config = dict(
    model='image classifier',
    dataset='microscope photos of single blood and bone marrow cells',
    train_examples=48542,
    image_size=32,
    crop_scale_min=0.5,
    horizontal_flip=True,
    targets=['cell type'],
    num_classes=17,
    arch='convnext',
    isotropic=False,
    norm='layernorm',
    activation='gelu',
    mlp_ratio=4,
    inner_norm=False,
    patch_size=[2, 2],
    depths=[3, 3, 3],
    widths=[96, 192, 384],
    kernel_size=5,
    mixing='cutmix',
    loss='cross_entropy',
    init='torch_default',
    residual_init='scaled_by_depth',
    optimizer='soap',
    beta2=0.99,
    lr=0.0015,
    beta1=0.95,
    shampoo_beta=0.99,
    eps=1e-08,
    precondition_frequency=25,
    max_precond_dim=512,
    one_sided=True,
    adamw_lr_other_params=0.0017,
    l1_shrink=0.01,
    steps=18900,
    batch_size=384,
    epochs=149.5,
    lr_schedule='wsd_sqrt',
    decay_fraction=0.3,
    final_lr_fraction=0.05,
    warmup_steps=940,
    weight_decay=0.1,
    adamw_weight_decay_other_params=0.05,
)
Rows from block 4 of a small image classifier, named by matrix and row number. Rows with one number belong to one neuron. Each number is 128 + 24 x the weight over its row's rms, rounded and kept within 0 to 255. All counts start at 0.
Before each neuron's rows are labels from the 100 images, of 14848, where the neuron reaches its highest value: "strongest on" is what is common among them. Only what is clearly more common there than usual is listed. The data: microscope photos of single blood and bone marrow cells. In brackets: how many of the 100.
# fc1: MLP up (model.blocks.4.mlp.fc1.weight, 768x192), inputs 0-191
# fc2: MLP down (model.blocks.4.mlp.fc2.weight, 192x768, transposed), outputs 0-191

strongest on: cell type: segmented neutrophil (46)
fc1.132 [117 128 125 113 132 140  87 143 178 123 149 134 133 116 180 118 152  74 120 127 127 109  87  95 166 117  98 144 138 129 152 129 134 144 135 132 124 128  50 107 115  79 128 124 114 122 128 110 134  91 115  89 111 128 111 123  94 126 110 119 100  76 108 125 135 133 128 146 169 131 158 136 122 122 132 136 115 129 204 142 126 136 152 140 141 151 179 130 131 113 141 128 105 126  74 124 153 122  83 151 103 119 173 155 117 140 124 146 134 182 125 120 123  93 121 114 110 130 125 133 108 113 139 126 123 126  52 138 125 177 151 127 129 120 193 151 129 166 126 146 128 110 156  70 128 136 125 140 122 145  84 116 126 129 161 125 166 130 133 135 143 106 131 124 126 181 126 147 133 167 172 177 139 112 159  87 119 125 161 117 135 143 160 135 113 118 163 121 112 143 118 125]
fc2.132 [128 130 117 110 144 100 119 133 120 123 124 128 125 128 152 137 117 138 122 123 147 132 131 131 133 112 145 108 114 132 125 110 119 121 128 123 146 136 125 137 126 130 128 120 127 126 129 150 137 149 126 133  70 178 150 136 127 186 130 144 116 103 126 101 128 140  82 113  87 116 126 122 121 120 123   0 109 128 128 128 135 140 127 129 185 121 110  46 127  92 187 127 120 129 123 128 148  99 187 128 111 155 135 138 166 132 105 126  73 123 128 127  93 117 100 135 146 128 107 128 128 129 130  98 128 116  65 127 136 102 125 118 105 104 141 126 134 141 123 132  77 149 101 132 135 177 142 141 159 118 129 149 122 143 131 137 111 119 130 133 130 160 109 131 122 117 123 139 113 169 122 144 135 126 115 113 118 124  92 206 169 129 119 114 137 162  42 131  86 120 124 137]

strongest on: cell type: artefact (39)
fc1.444 [148 162 126 187 120 119 149 132 127 151 154 128 126 126 149 111 139 117 128 182 123 142 188 108 146 118 118 119 123 123 167 155 138 137 138 142 122  86 118 118 131 125 131 104 128 126 135 143 214 140 124 136 118 113 137 122 135 151 112 128 146 123 127 131 125 126 176 115 128 119 131 100 122 126 129 142 128 128 109 141 131 128 104 131 131 125 126 127 225 134 104 136 119  61 145 129  89 126 124  93 130 127  75 152 102 161 124 143 189 177 133 134 129 130  89 170 113 135 153 135 128 111 145  92 130 127 197 174 129 133 122  99 126 130 129 128 131  11 128 169 114 166 130 120 145 105 132 130 146 131 117 125 113 126 119 144 122 129 132 197 116 130 158 148 137 133 142 106 116 137 139 128 126 132 126 128 126 135 145 175 129 172 130 101 129 124 138 125 109 118 132 123]
fc2.444 [151 137  95  83 129 156 131 132 142 158 123 174 129 123 133 111 105 135 145 138 128  98 182 111 154 134 124 128 127 186 153 150 130 130 179 136 114 137 127 127 141 128 154 114 105 156 123 148 163 126 142 127 126 158 128 150 133 132 119 124 129 109 101  78 114 145 138 107 124 133 114 125  96 132  78  98 149 123 195 120 128 129 130  88 127 163 128 129  71 120 137  65 156 123 123 137 127 134 185 171  94 140  96 141 154 173  82 128 145 141 130 128  80 138 122 115 158 172 115  97 130 183 112 131 120 127  74  71 167 181 132 134 184 113 121 123 119 142 124 124 110 105 128 132 156  97 137 155 102 119 104 127 128  76 128 129 140 108  92  85 164 123 124 121 126 115  98 128 125 136 126 106 155 126 122 111 122 128 126 167 129 105 132 127 111 127  80 121 108 141 140 119]

strongest on: cell type: blast (25)
fc1.628 [128 128 117 171 130 138 136 106 157 128 130 142 108 131 125 112 118 124 129 127 137 203 119 135 129 142 132 125 128 130 113 103 130 142 140 126 126 141 133 127 131 114   0 127  87 135 102 128 141 129  94 135 131 137 200 127  96 123 160 100 181 130 135 128 120 175 122 140 106 123 138 165 135 126  72 159 115 146 128 135 129  96 110 142 130 132 123 127 116 148  50 107 162  60 137 101 104 125 126 122 121 177 101 164 175 101 121 127 117 126 129 129 102  99  50 147 116 126 123 132 130 125  97 133 145 128 128 136 125 126 134 116 136 131  88  64 119 106 105 127 113 125 117 130 174 135 155 111 112 128  86 112 130 156 138 130  96 131 139 136 107 131 143 139 139 121 131 127 109 137 129 100 129 124 153 103 149 119 121 118 158 122 145 123 127 128 129 139 128 125 127 152]
fc2.628 [134 150 100 123 126 116 128 128 127 163 111 144 134 132 126 124 131 127 138 157 134 124 129 130 157 129 128 128 103 158 163 123  92 120 117 128 166 121 153 121 111 126 127 102 128 106 124 120 127 168 148 102 152 177 110  97 124 172 117 143 138 156 127 181 113 105 150 134 159 128 124 101 140 125 120 145 133 109 139 149 127 126 139 132 183 176 155 121 129 116 138 115 123 165  93 147 135 130 132  93 177 152 138 128 223 156 126 123 111 155 116 177 163  96 146  90 129 114  95 148 130 128  97 114 194 167 129  63 125 136 143 121 162 136 198 128 124 107 100 125 127 203 142 139 128 129 153 126  98 122 141 108 104 124 102 131 110 137 127 112 126 156 117 142 136 126 112 132 114 148 198 128 118 128  85 117 130 128 128 134 158  88 108  77 126 125 143 161 103 129 151 102]

strongest on: cell type: artefact (44)
fc1.420 [178 127 112 103 118 129 111 138 118 117 157 133 125 127 121 121 154 133 129 140 139 136 119 210 192 203 132 120 137 115 177 150  97 141 126 157 129 106 118 142 109 117 123 113 132 133  96 110 170 129 122 131 121 129 118  97 125 135 145 149 116 176 128 156 137 107  59 115 171  86 128 123 129 121 107 129 128 129 135 141 132 109 118 127 127 138 131  93 126 138 128 129 140 130 139 114 132 131 146 175 144 149 126 139 129  36 109 120 209  95 156 123 119 131 129 131 127 177 139 128 129 156 119 154 129 130 128 136 151 134 119 122  88 143 133 118 135 132 113 128 177 125 133 128 128 142  87 106 119 177  93 182 104 138 133 106 112 133  59 117 130 134 117  99 165 139 126 126 124 183 136  98 152 131 135 123 144 106 156 119 164 126 169 126 161 130 137 126 142 128  91 104]
fc2.420 [137 119 165 127  93 152 159 127 113 127 183 132 140 128 105 136 127 127  93 105 145  92 133 154 126 126 145 126 114 122 119 153  68 156 165  72 130 136 137 132  76 126 115 137 109 128 121 127 144 138 133 121 159 161 159 116 148 144 127 112 145 119 160 118  75 128 117   7 112 128 168 144 129 129 130 124 141  81 130  99 104 127 109 156 136 142 141 107 128 126 133 126 131 133 128 134  92 137 108 128 136 122 125 131 113 170 154 164 131 123 115 130 127 173 127 131 121 127 131 163 134 128 126 136  94 132 126 131 121 135 105 107 143 130 140 141 184 134 128 145 177 146 140 134 114 128  61 149  73 130 126  87  33 132 121 160 120 119 125 117 121 126 126 126 122 145 118  93 125  90 140 154 194 135 107 118 131 129 132 131 121 130 116 121 112 131 139  63 124 119 124 124]

strongest on: cell type: blast (28)
fc1.34 [134 140  97 133 123 124 126  82 145 124 126  59  67 177 138 110 154 122 120 132  85 156 127 142 106 127 110 139  95 131 160 140 125 125 110 203 133 128 129 106 128 140 166  73 133 113 135 111 149 132  96 128 189 149 124 124 129 151 141 158 127 143  81 194 127  98 110 119 139 107 154 114 126 104 133 121 123 128 142 135 126 141 123 127 111 132 131 127 135  72 125 125 127 118 148 181 118 127 128 128 132 126 111 152 129 126 117  99 119 119 133  95 137 119 129  84  90 132  97 116 136 119 125  77  97 133 125 139  96 129 126 114 131 124 123 157 125 130 132 123 127 132 128 115  95 118 151 112 125 152 123 148  47 134 124 115 113 120 107 136 179 128 127 183  22 114 114 169 116 135 134 107 136 149  95  93 128 137 129 156 145 123 120 136 131 103 106 112 120 174 131 109]
fc2.34 [125 109 133  32 173 124 141 152 118 140 122 228 111 147 144 152  80 119 142 120 129 119 135 122  55 151 148  90 124 199 133 135 137 138  95 116 147 141 128 123 101 128 129 132 101 182 126 168 129 111 146 131 142 147 125 147 119 131 107 164 142 114 151 128 123 117 134 121 119 126 156 129 160 128 121 144 153 127 132 141 129 129 172 126 133 133 110 129 123 118 137 137 125 114 129 142 222 115 117  88 159 132 130 135 148  88 116 129 125 188 135 129 141 120 128 161 124  99 129 100 135 171 122 149 129 141 147 121 128 144 112 105 172 111 122 135 138 172 136 134 131 134 122 143 144 130 106 135 136 100  83 126  85 127 129 126 126 144 126 129 131 119 147 119 127 138 127 117 123  80 117  45  92 115 136  97 125  99 147 135 131 129 125 131 130 144 134 136 105 174 134 138]

strongest on: cell type: artefact (44)
fc1.273 [167 171 101  97  97 120 122 120 133 128 115 130  88 141 113 137 111  97 162 128 202 115 100 118 187 121 128 143 125  99 219 161 117 158 164 124 102 142 109 114 131 121 136 132 132 117 128 185 114 129 121 130 130 120 125 114 148 118 162 131 129 139 128 138 130  94 132  83 109 119  99 138 122 115 103 127 114 118 121 168 128 125  94 122  62 131 175 110 141  62 127 153 157 122 122 118  92 132  94 127 158  59 139 128 114 142 148 140 187 118 143  99 135 134 137 123 114 135 130 129 134  62 127 166 133 131 162 116 111 124 132 143 127 145 117 129 123 103 131 174 125 125 157 132 156  48 125 121 129 129 118 130 127  95 120 119 124 158  77 168 131 144 132 120 133 127 147  84 147 123 130 128 134 127 133 151 166 146 102 121 127 126 123 136 114 161 136 129 108 135 120 139]
fc2.273 [141 132 146 115  80 133 134 109 199 136 130 137 158 128 133 119 119 159 142 130 132 130 157 145 132 128  87 147 118 144  93 143 136 124 127  94  89 128 108 166  83 127 154 111 130 184 125 135 127  83 114 142 121 150 128 154 135  95 129 138 152 129 128 127 141 128 133   0 112 127 125 126 115 118 130 132 151 122 152 127 140 128  99 168  68 129 135 136 132 129  99  88 129 128 104 140 133 132 112 178 130  92 129 122 128 162 126 116 183 127 132 130 146 130 132 122 146 125  76 149 122 119  95 148 124 139 124 118 108 145 135 115 127  50 124 150 131 160 133 126 123 133 122 144 183 128 117 119 146 136 131  94 133 116 111 103 119 126 120 105 129 127 137 134 108  97 133 129 103 122  93 134 147 105 157 125 129 112 129 123 123  81 126 133 129 193 143 134 121 152 115 123]

strongest on: cell type: artefact (33)
fc1.561 [121 142 109  85 122 129  93 127 138 130 115  93 131 131 132 134 120  98 125 128 131 129 106 115 158 111 128 119 127 122 128 130 117 128 129 125 109 102  82 128 160 134 137 134 112 114 125 127 129 125 126 186 105 129  87 126 122 148 149 190 115 139 142 150 133 103 149 116 121 125 124 100 125 136 109 146 134 123 134 125 143 128 121 125 130 125 123 124 152 133  97 127 106  99 135 134 198 145  99  96 104  69 114 127 128 100 130 134 130  91 128  98 108  59  87 164 130 119 130 110 143  91  87 131 129 128 100 108 126 173 127 117 139 114  95 127  87 139 120 129 128 123  96  72 145 127 119 146 167 151  79 127  89  61 120 126  73 168 114  96 143 123 111 128 123 127 129  81 110  46 130 156 153 145 141 173 145 148 138 137 181 127 133 107 148 138 172 197 152 125 128 137]
fc2.561 [105 115 132 137 129 113 136 131 151 122 117 129 106 157 121 152 119 123 124 115 136 131 136 128 121 150 124 143 128 114 104 123 120 147 132  69 127 129 125 119 118 110 143 176 185 129 133 122 130 143 135 144 128 126 135 157 139 161 103 139 107 129 117 248 107 168 179  69 176 129 141 131 113  87 135 112 128 109 186 110 130 102 127 137 124 143 153 131 132 134 128 132 127 102  93 119 174 128 127 155 140 114 130 133 173 128  59 125 127 187 126 107 132 131 145 129 117 158 101 105 128 104 133 109 130 134 144 147 138 139 104 123 124  89 121 123 129 127  96 126 171 122 127  95 129 116 131 128 101 125 127 129 164 136 127 127 109  88 210 100 130 129 139 128 135 118 124  95 127 131 127 160 163 126  55 123 124 117 150 131  70 100 119  83 117 152 130 167 122 153 143 106]

strongest on: cell type: segmented neutrophil (43); smear: peripheral blood (38)
fc1.225 [ 85 115 104 123 128 129 144 122 128 104 122 127 116 145 118 120 135 127 129 123 109 125 128 132 128 183 129 120 144  92 120 146 118 113 150 121 129 132 114 125 121 119 138 127 138 110 118 136 152 122 128  88 160  41 132 147 127  73 121  90 140 123 125 109 105  90 140 127 134 122 148 146 133 156 172 120 139  98 113 142 127 123 133 106 153 125 185 130 148 147 109  76 126 128 128 131 116 105 105 142 109 141 118  65 139 153  22 181 167 139 150 114 127 127 113 135 164 140  96 158 136 155 122 156 124 126 129 127 155 102 133 148 130 130 165 149 152 192 131 117 127 131 128 112 129 120 127 186 147 128 117 128 113 117 129 105 142 129 121 124 141  97 124 144 107 112 118 254 127 136 128 130 131  71 158 126 103 121 119 139 130 149 151 135 128 125 127 134 163 122 129 128]
fc2.225 [124 128 133 106  89 114 127 130  90 137  92  96 125 140 127  95  86 130 176 133 174 145 151  96 121 150 114 108 154 127 128 101 127  83 151 103 111 132 148 129 130 131 123 129  62 123  96  55 146 109 146 128 131 133 185 122 102 128 105 148 131 115 148 140 128 149 127  65 126 127 111 129 131 128 131 115 136 159 131  87 133 169 117 120  98 143 115 109 115  68 110 124 127 123 129 146 167 166 123 128 129 140 112 127 142 100  74 153  99 133 114  86 144 116 128 128 144 148 156 154 136 105 123 115 125 107 132 141 130 123 127 126 129 126 113 126 145 145 127 120 133  81 137 127 153 129 255 138 111 122 128 117 145 126  75 138 139 125  85  98 144  86 113 132 128 111 113 127 172 132 136 124 133 129 157 153  95 129 127 163 135 127 136 130 130 141 130 112 125 122 144 178]

strongest on: cell type: segmented neutrophil (54)
fc1.96 [110 140 121 106 132 126 125 108 132 129 141 147 155 158 146 128  93 136 124 131 144 128 132 131 135 187 129 122 140 123  96 202 100 136 153 127 132 139 132 128 143 113 128 118 118 158 121  86 127 150 130 157 123  89 120 133 138 121 211 137 109 112 128 130 128 123 125  99 129  15  62  94 131 129 138 120 133 137 129 126 128 147 122 130 116 113  75 115 135 119  98 196 143 124 148 161 128 148 144 126  99  67  56 111 115 132 122 129 128 126 129 138 166  77 135 124 127 127 120 128 127 135 133 186 129 149 111 148 170 125 134 130  91 155 131  96 132 137 166 131 120 121 104 124 145 126 121 113 120 132 150 141 121 161 133 115 117 126 112 122 120 128 129 132 163 128  86 111 113 106 106 107 124 145 112 133 131 144 130 108 160 189 102 129 108 105 114 202 133 123 149 135]
fc2.96 [130 134  95 156 175 128 129 113 116 130 177 123  98 134 189 125 103 105 103 133 145 131 131 151 104 133 124  46 128 105 134 149 137 118 115 109 128 172 120 135 102 142  99 140  89 123 125 104 126 197 129  75 127 114 133  88 175 121 127 130 140 119 117 126 126 128 124 129 190 117 188 130 144 129 123  85 110 131 135 128 137 128 122 156 143 148 134 137 132 140 129  86 106 142 187 110 134  98 141  96 138 130 128 144  95 119 129 146 128 129 108 150 120  97 133 112 101 131 127 115 119 100 162 128 126 112 113 127 197 122 135 124 127 135 125 138 128 149 152 119 138 130 143 127 116 114 127 124 141 129  58 184 128 125 100 127 128  98 117 134  81 116 115 124 143 149 135 145 125 117 132 147 188  42 102 122 165 160 134 125 151  99 130  93 128 119  99 127  85  97 133 127]

strongest on: cell type: artefact (25)
fc1.175 [135 109 125 126 133 161 128 138 135 110 137 116 135 141 133 166  88 135 161 131 101 127 120 124 109 127 158 147 158 169 140 117 142 118 152 114 159 157 139 149 126  97 134 130 123 122 126  99 125 125 127 144 129 131  80 127 131 124 129 111 133 147 199 132 114 127 132 126 128 192  90  82 118 136 108 130 148 123 138 126 121 166 142 122 128 126 134 121 104 120 128 171 184 200 184 143 159 120 120 141  86 178 144 140 143 151  91 103 116 121 128  95 129 118 147 155 136  46 132 152 127 127 123 140 138 129 104  71 134 123 131 101  49 125 128 126 124 118 142 113 115 106 130  54 121 130 131 121 138 147 136 134 126 129 139 128 130 168 150 100  93 127  83 127 217 129 128 112 145  84 137 154 109 122 173 127 132 121 164 133 118 143 133 128 137 126 120 163 125 126 132 141]
fc2.175 [123 162 124 131 144 131 127 132 124 156 129 181 122  94 112 149 103 134 162 127 121 133 156 121 114 159 127  77 130 190 128 150 160 136 128 185 234 128 152 124 158  96 148 125 125 122 119 128 128 130 132 107 107  70 129 111 118 146  89 132 162 112 121 133 125 119 153 114 119 113 129 158 107 131  87 110 129 102 158 127 113 125 110 133 125 161 119 147 195  98 104 128 117 155  87 124 195 127 144 112  99 110 120 132 151 114 103 132 128 171 145 116 126 136 128 139 106 121  76 132 135 135 102 106 115 190 107  82 141 173 129 126 142  78 112 162 103 133 139 106  82 163 144 135 138  96 143 128 117 121 101 122 108 123 128 130 125  89 140  94 118 128 124 163 145 127 112 123 112 119 127 133  65 117 127 111 129 115 128 130 161 135 100 144 143 119 155 150 131 121 130  96]

strongest on: cell type: erythroblast (34); cell type: plasma cell (26)
fc1.419 [135 121 141 132 108 137 133 135 127 113 128 133 131 117 226 150 148 114 133 125 137 124 136 122 123  66 140 160  83  76 150 153  93 113 154 106 129 190 126 112 163 123 121 107 127 161 128 122 120 142 176  80 129 154 120 166 132 112 129 123 127 122 134 122  67 159 121 135 131 131 132 128 125  94 159 158 141 119 124 130 129 119 121 128 108 139 211  99 112 133 111 122 147 130 115  72 125 186 104 132  88 180 171 132 113 129 136 145 132 128 130 179 129 191 129 153 127 106 128 136 130 125 170 108 131 112 156 147 119 125 128 129 143 128 119 112 132 132 133 109 117 164  88 114  99 102 108  85 131 159 126 130 125 116 123 131 191 137 151 143 121 156 104 122 112 141 123 142 147 152 118 118  80 176 128  82 129 132 122 112 166 129 126 106 153 119 128 131 131 120 148 111]
fc2.419 [137 120 113 134 141 126 129 112 128 101 114 106 129 101 132 156 126 151 114 120 127 122 132 128  80 130 134 132 134 124 116 170 109 118  81 129 108 146 128 129 145 249 111 142 129 126 128  79 114 148 106  81 162 127 138 127 130 122 187 128 129 120 163 123 147 124  53  62 140 144 130 123 132 135 141 104 128 112 145 116 117  92 103 139 131 129 122 136 126 166 153 170 118  57 103 124 140  75 131 120 201 128 153 154 147 129 116  90 127 136 113 142  98 112 131 165 141 164 145 127 125 158 130 127 134 135 114 128 214  76 118  85 121 134 112 134 109 122 105 120 108  93 133 145 128 112 110 105 125 125 152 101 126 129 113 172 129 138 143 134 126 132 109 148 130 165 125 148 130 130 108 167 120 117 119 138 114 138 139 133 128 127 138 124 171 125 130 154 165 129 128 122]

strongest on: cell type: artefact (38); cell type: blast (26)
fc1.156 [157 144 129 129 112 138 151 121 150 160 197 127 182 131 140 123 127 107 123 156 119 129 135  80 117 160 134 120 130 125 107 130 124 115 151 149  80 141 137 122 133 155 131 104 121 139 131 119 135 124 107 172 127 129 146 105 117 153  82  93 158 167 128 128 118 131 127  67 158 142 181 141  68  77 182 150 129 148 131 142 158 131 129 166 127 103 126 160 113 135 131  41 111 142 122 129 121 131 127  86 163 127 124 103 130  64 120 117 130 122 133 127 136 123 143 157 125 135 159 131 134 101 122  77 135 144 137 128 118 149 124 136 115 109 102  78 114 126 131 133 126 131 111 131 129 126 104 157  96 101 127 126 152 137 128 128 119 107 127 123 152 141 202  81 129 145 134  87 100 135 127 133 130 131 162 125 181 112 106 130 141 129 126 128 137 140 120 126  90 120  51 152]
fc2.156 [164 115 123 128 100 126 154 147 118 130 122 184 126 139 114 148 132 137 125 126  85 112 126 132 116  82 120 139 126 129 124 131 115 133 185 121  64 168  92 141  94 110 158  95 127 159 113 126 139 127 133 132 122 106 116 121 115 129  95 171 144 132  94  77 128 134 113  36 139 129 128 128 152 128  79 128 155 123 164  85 113 126  90 129 132 133 118 130 105 127 121  99 128 124 125 153 119 128  99  95  86 126  84 148 164 103  75 123 135 140 109 108 129 151  97 107 138 144 119 145 125 162 130 139 108 126 128 135 130 143 126 142 124 127 177 157 150 182 128 108 120 129 127 125 185  52 118 136 106 130 151 133  72 127 127 144 114 133 123 136 128 113 124 126 114 150  81 151 109 136 107 125 209  90 132 104 114 121 128 132 117 125 151 127 168 163 109 129 115 129 128 147]

strongest on: cell type: blast (30)
fc1.14 [133 136 121 129 128 129 137 100 133 162  59 133 120 128 140 127 124 121  97 131 125 137 147 131  73 177 124 125 126 133  92  91 155 139 131 128 142  96 138 101 124 114 102 122 127 128 133 120 138 128  58 124 163 143 142 156 163 144 159 197 106 118 165 147  92 117 148  88 126 125 138 117 126  77 164  82 177 131 135 168 168 114 123 131 130 142 150 113 168 127 129 127 128 128 138 131 138  90  95 130 140 129 120  92 108 161 107 124 157 110 133 129 127 100 195 126 112 120 169 120 128 142 117 129 117 179  95 149 155  73 113 131 124 136 159 140 128 144 113 158 122 158 174 157 150 138 133 134 133 104 152 106 146 104 139 128  83 111 135  87 106 134 112 145 135 143 130 136 112 139 149 119 121 133 115 132 142  98 133 119 216 148 135 145 152  99 107  70 123 126 127 128]
fc2.14 [101  81 174 128 141 127 114 128 196 101  96 133 119 171  97 105 121 129 129 112 127  95 138  96 127 127 133 104 152 150 176 128 137 124  99 108 160 138 120 125 128 175 120 129 139 101  85 128 125 128 111 118 121  62 123  60 181 134 121 118 126 142 133 126 131  88 124 147 244 170 133 104 127 137 120 121  99 127 128 124 127 131 107 122 143 124 141 116 130 122 126 144 122 123 121 128 125 123 132 108 120 101 122 135 146 133 121 115 113 106 123 124 128  88 143 119 126 101 129 123 130 128 142 134 107 128 208 128 127 126 109 132  89 169 130  85 133 125 120 134 126 122 128 125 120 188 222 136 118 159 128 157 108 169 119 131 123 163 150  73 110 134 132 110 126 163 129 139 137 109 132 148 109 129 113 122 117 129 101 130 131 126 154 101  91 147 143 127 130 138 154 146]

strongest on: cell type: blast (27)
fc1.610 [123 124 129 128  95 130 167 148 142 143 173 132 148 132 141  97 108 126 128 105 131 156 103 142 114 117 166  79 126 113 127 148 144 134 174 123 132  14  99 103 123 126 192 136 129 129 129 132 128 107 127 130 137 162 141 148 118 187 126 134 151 141 110 144 128 154 142 128 124 128 114 129 126 128  78 128  83 117 104 140 153  93 102  98 131 129 142 149 127 116 147 112 124 126 161 136 127 123 132 124 107 106 181 120 115 128 130 120 132 130  98 186 126  46 123 136 118 134 131 128 130 141 190 102  79 130 124 174 118 127 176 127 152 140 123 124  96 152 130 103 132 135 143 136  95 141 135 134 121 121 140 168 131 147 127 128 107 122 104  77 133 170 129 133  94 128  91 128 126 132 133 166 129 140 132 142 124 128 107 128 184 182 105 106 121 114 131 103 122 132 120 185]
fc2.610 [149 159  96 148 197 136 159  86 130 118 130 120 146 145 118 125 127 120 125 127 104 138  86 125 129 127 136 149 119 132 166 101 155 135 108  88 127  86 155  70 121 128 128 117 127 127 121 127 131 152 127 187 128 131 110 116 131 127 160  95 129 123 111 135 114  64 122 141 118 142 130 127 222 134 123 144 147  95 120 128 127 133 177 150 170 130 176 185 126 128 110 128 111 115 125 140 129 115 128  66 125 129 172 149 131 138 128 130 144 125  54 150 144 129 121 146 126 127 154 129 124 126 112 132 142 133  91 128 128 147 123 129 114 142 129 131 120 124  78 131 126 102 143 109 135 129 140  85 100 126 123 121 139 176 107 120  80  88 125  99 129 130 107 155 115 169  75 130 128  95 125 147 119 139 127 129 153 121 128 152 127 111  74 120 121  70 148  63 133 131 114 137]

strongest on: cell type: band neutrophil (40)
fc1.48 [129 117  70 124 132 122 141 125 154 100 201 129 126 196  78  78 116 159 104 160 142 149 118 123 138 137 125 133 126 157 132 143 142  87 126 128 105 136 124 129 131 123 133 164  71 141 141 131 124 128 127 141 118 141 148 123 102 142 136 120 186  55 151 128 130 130 132 137 150 124 101 144 126 121 126 175 162 140 127 132 155 128 163 118 109 129 140 158 138 130 213 108 126 101 125 131 126 126 125 126 126 126 130 154 153 121 127  97 134  88 117  80 132 131 133 135 116 137 118 180 134 128 128 102 155  87 144 112 127 148 115  74 129 124 122 107 153 114 159 128 113 125 204 125 127 120 108 162 121 111  71 129 112 123 130 122 120 148 139 133 128 120  59  95 122 128  82 177 102 141 127 125 128 110 146 122 128 141 134 147 133 149 114 130  86 127 133 128 125 189 115 141]
fc2.48 [122 125 130 170 126 122 137  98 147 125  84 116 130 148 130 128 128 134 134 104  99 130 134 139 128 141 123 121 181  80 116 127 105 188 114 127  71 124 126 128 125 112 119 125  71 111 136 132 153 137  72 219 128  68 145 127 128 133 130 104 121  96 113 123 132 122 130 101 118 130 125 130 138 130 124 127 117 160  75 119 128 126 129 116 134 131 159 101 115 117 122 208 137 131 171 130 130  89 127 130 130  88 135 113 137 166 188 110 141 131 130 152 157 116 137 126 124 124 141 124 131 135 137 113 116   8 110 134 114 113 137 128 120 134 127 107 111 119 132 128 127 146 127 121 132 128 190 134 146 117  75 130 129 137 145 142 128 146 143 129  92 127 137 117 114 154 130 178 163 124 138 127 148 112 157 114 129 127 118 152 100 147 129 139 108 194 140 127 126 143 147 160]

strongest on: cell type: band neutrophil (31)
fc1.664 [127 143 140 125 128 124 134 176 125 209 150 130 127 128 127 126 134 127 123 128 119 155  41 122 125 129 125 107  89 134 127 143 127 133 140 146 111 206 129 164 153 126 131 125 142 130 141 109 126 123  89 126 120 172 133 156 151 122 127 127 125 135 122 144 120 131 137 116 142 122 124 127 133 136 136 138 140  93 131 141 139 161 128  76 127 126 130 128 174 141 105 185 161 164 126 105 119 153 149 123  88 155 140 132 200 160 115 188 128 164 128 140 117  95 158 126 126 137 127 143  87 118 127 130 147 127 143 156 155 138 153 105 151 132 147 163 170 124 148 137 138 190 125  41 128 186 132 139 139 142 133 128 142  83 106 127 126 126  79 131 115 155 143 156 129 130 150 125 131 127 145 138  59 112 140 142 138 119 132 136 136 136 129 122 164 133  95 150 130 124 127 159]
fc2.664 [148 132  97 127 130 130 113  94  84 134  59  97 133 202 117 137 156 137 114 125 133 129 123 127 107 121 113 129 227  79 128 131 114  96 142 176 128 128 133  93 113 125 128 154 115 128  70 141 101 147 133 136 133 133 135 148 151  98 128 138 125  74 135  87 140 113 155 130 133 147 128 140 121 150 126 137 130 128 122 133  99 137  84 137 118 119 133 124 117  85 147 102 125 112  75 113 137 121 115 112 129 103  93 114 153 129 128 119 118 129 121 143  68 146 128 153 125 143 121 112 154 129 129 147 151 139  94 105 114  79  96 118 122 129 114 125 146 107 130 125 122  83 108 134 130 161 137 123  77 158 114 142  97 134 128 137 180 185 135  67 124 129 127 122 130 121 131 125 130 128 112  51 104  99 128 149 137 112 125 112 117 196 122 143 133 112 128 151 130 147  95 126]

strongest on: cell type: blast (26)
fc1.457 [118 143 180 112 111 137 136 144 151 118 122 133   0 138 129  92 125 117 103 141 122 105 124 158 150  87 128 118 145 142 149 158 124 141 139 128 123 104 158 129 145 128 105 122  92 121 135 174 104 135 158 121 113 126 128 124  73 130 130 135 162 117 106 126 147 131 162 125 163 115 119  64 148 112 143 128 146 130 138 125  87  99 128 130 121 108  80 121  73 117 132  69 129 127 156 109 125 110 124 132 126  86 199 132 169 114 138 152 121 128 131 127  72 161 146 177 112 151 137 100 151 120 131 144 139 118 127 101 125 123 125 163 139 156 174 124 116 139 129 119 141 119 120 128 131 197 135 143 140 127 125 130 122 125 163 124 149  81  95 129 125 133 164 136 137 147  97 140 136 128 159 121 140 129 135  79 121 132 137 146 138 138  80 125 129 136 114  86 117 116 131 145]
fc2.457 [ 20 132 154 129 129  99 104 126 136 122 127 137 132 106 129 125  61 133 101 142 134 144 129 133 122 132 113  83 126 160 123 188 122 134 128 135 142 131 137 111 161 139 113 132 129 121 126  99 143 118 147 135  91 127 131 102  94 127  57 128 129 142 129 130 127 125  71  58 190 160 112 108 129 121 127 125 129 162 134 122 125 140 116 130 137 120  86 104 119 134 127 158 133 140 125 131 128 136 124 105 149 130 120 133 164 144 217 132 135 130 149 149 122 117 135 126 133 134 136 119 129 130 150 128 128 153 131 155 131 140 199  93  88 125 128 129 130 122 134 127  93 127  99 131 133  85 128 127 138 185 107 126 123  93 126 118 155 105 123 115 128 126 119 131 121 106 127  84 126 122 112 130 135 128 128 127 140 130 111 195 133 133 121 122 102 127 118 129 134 133 229 153]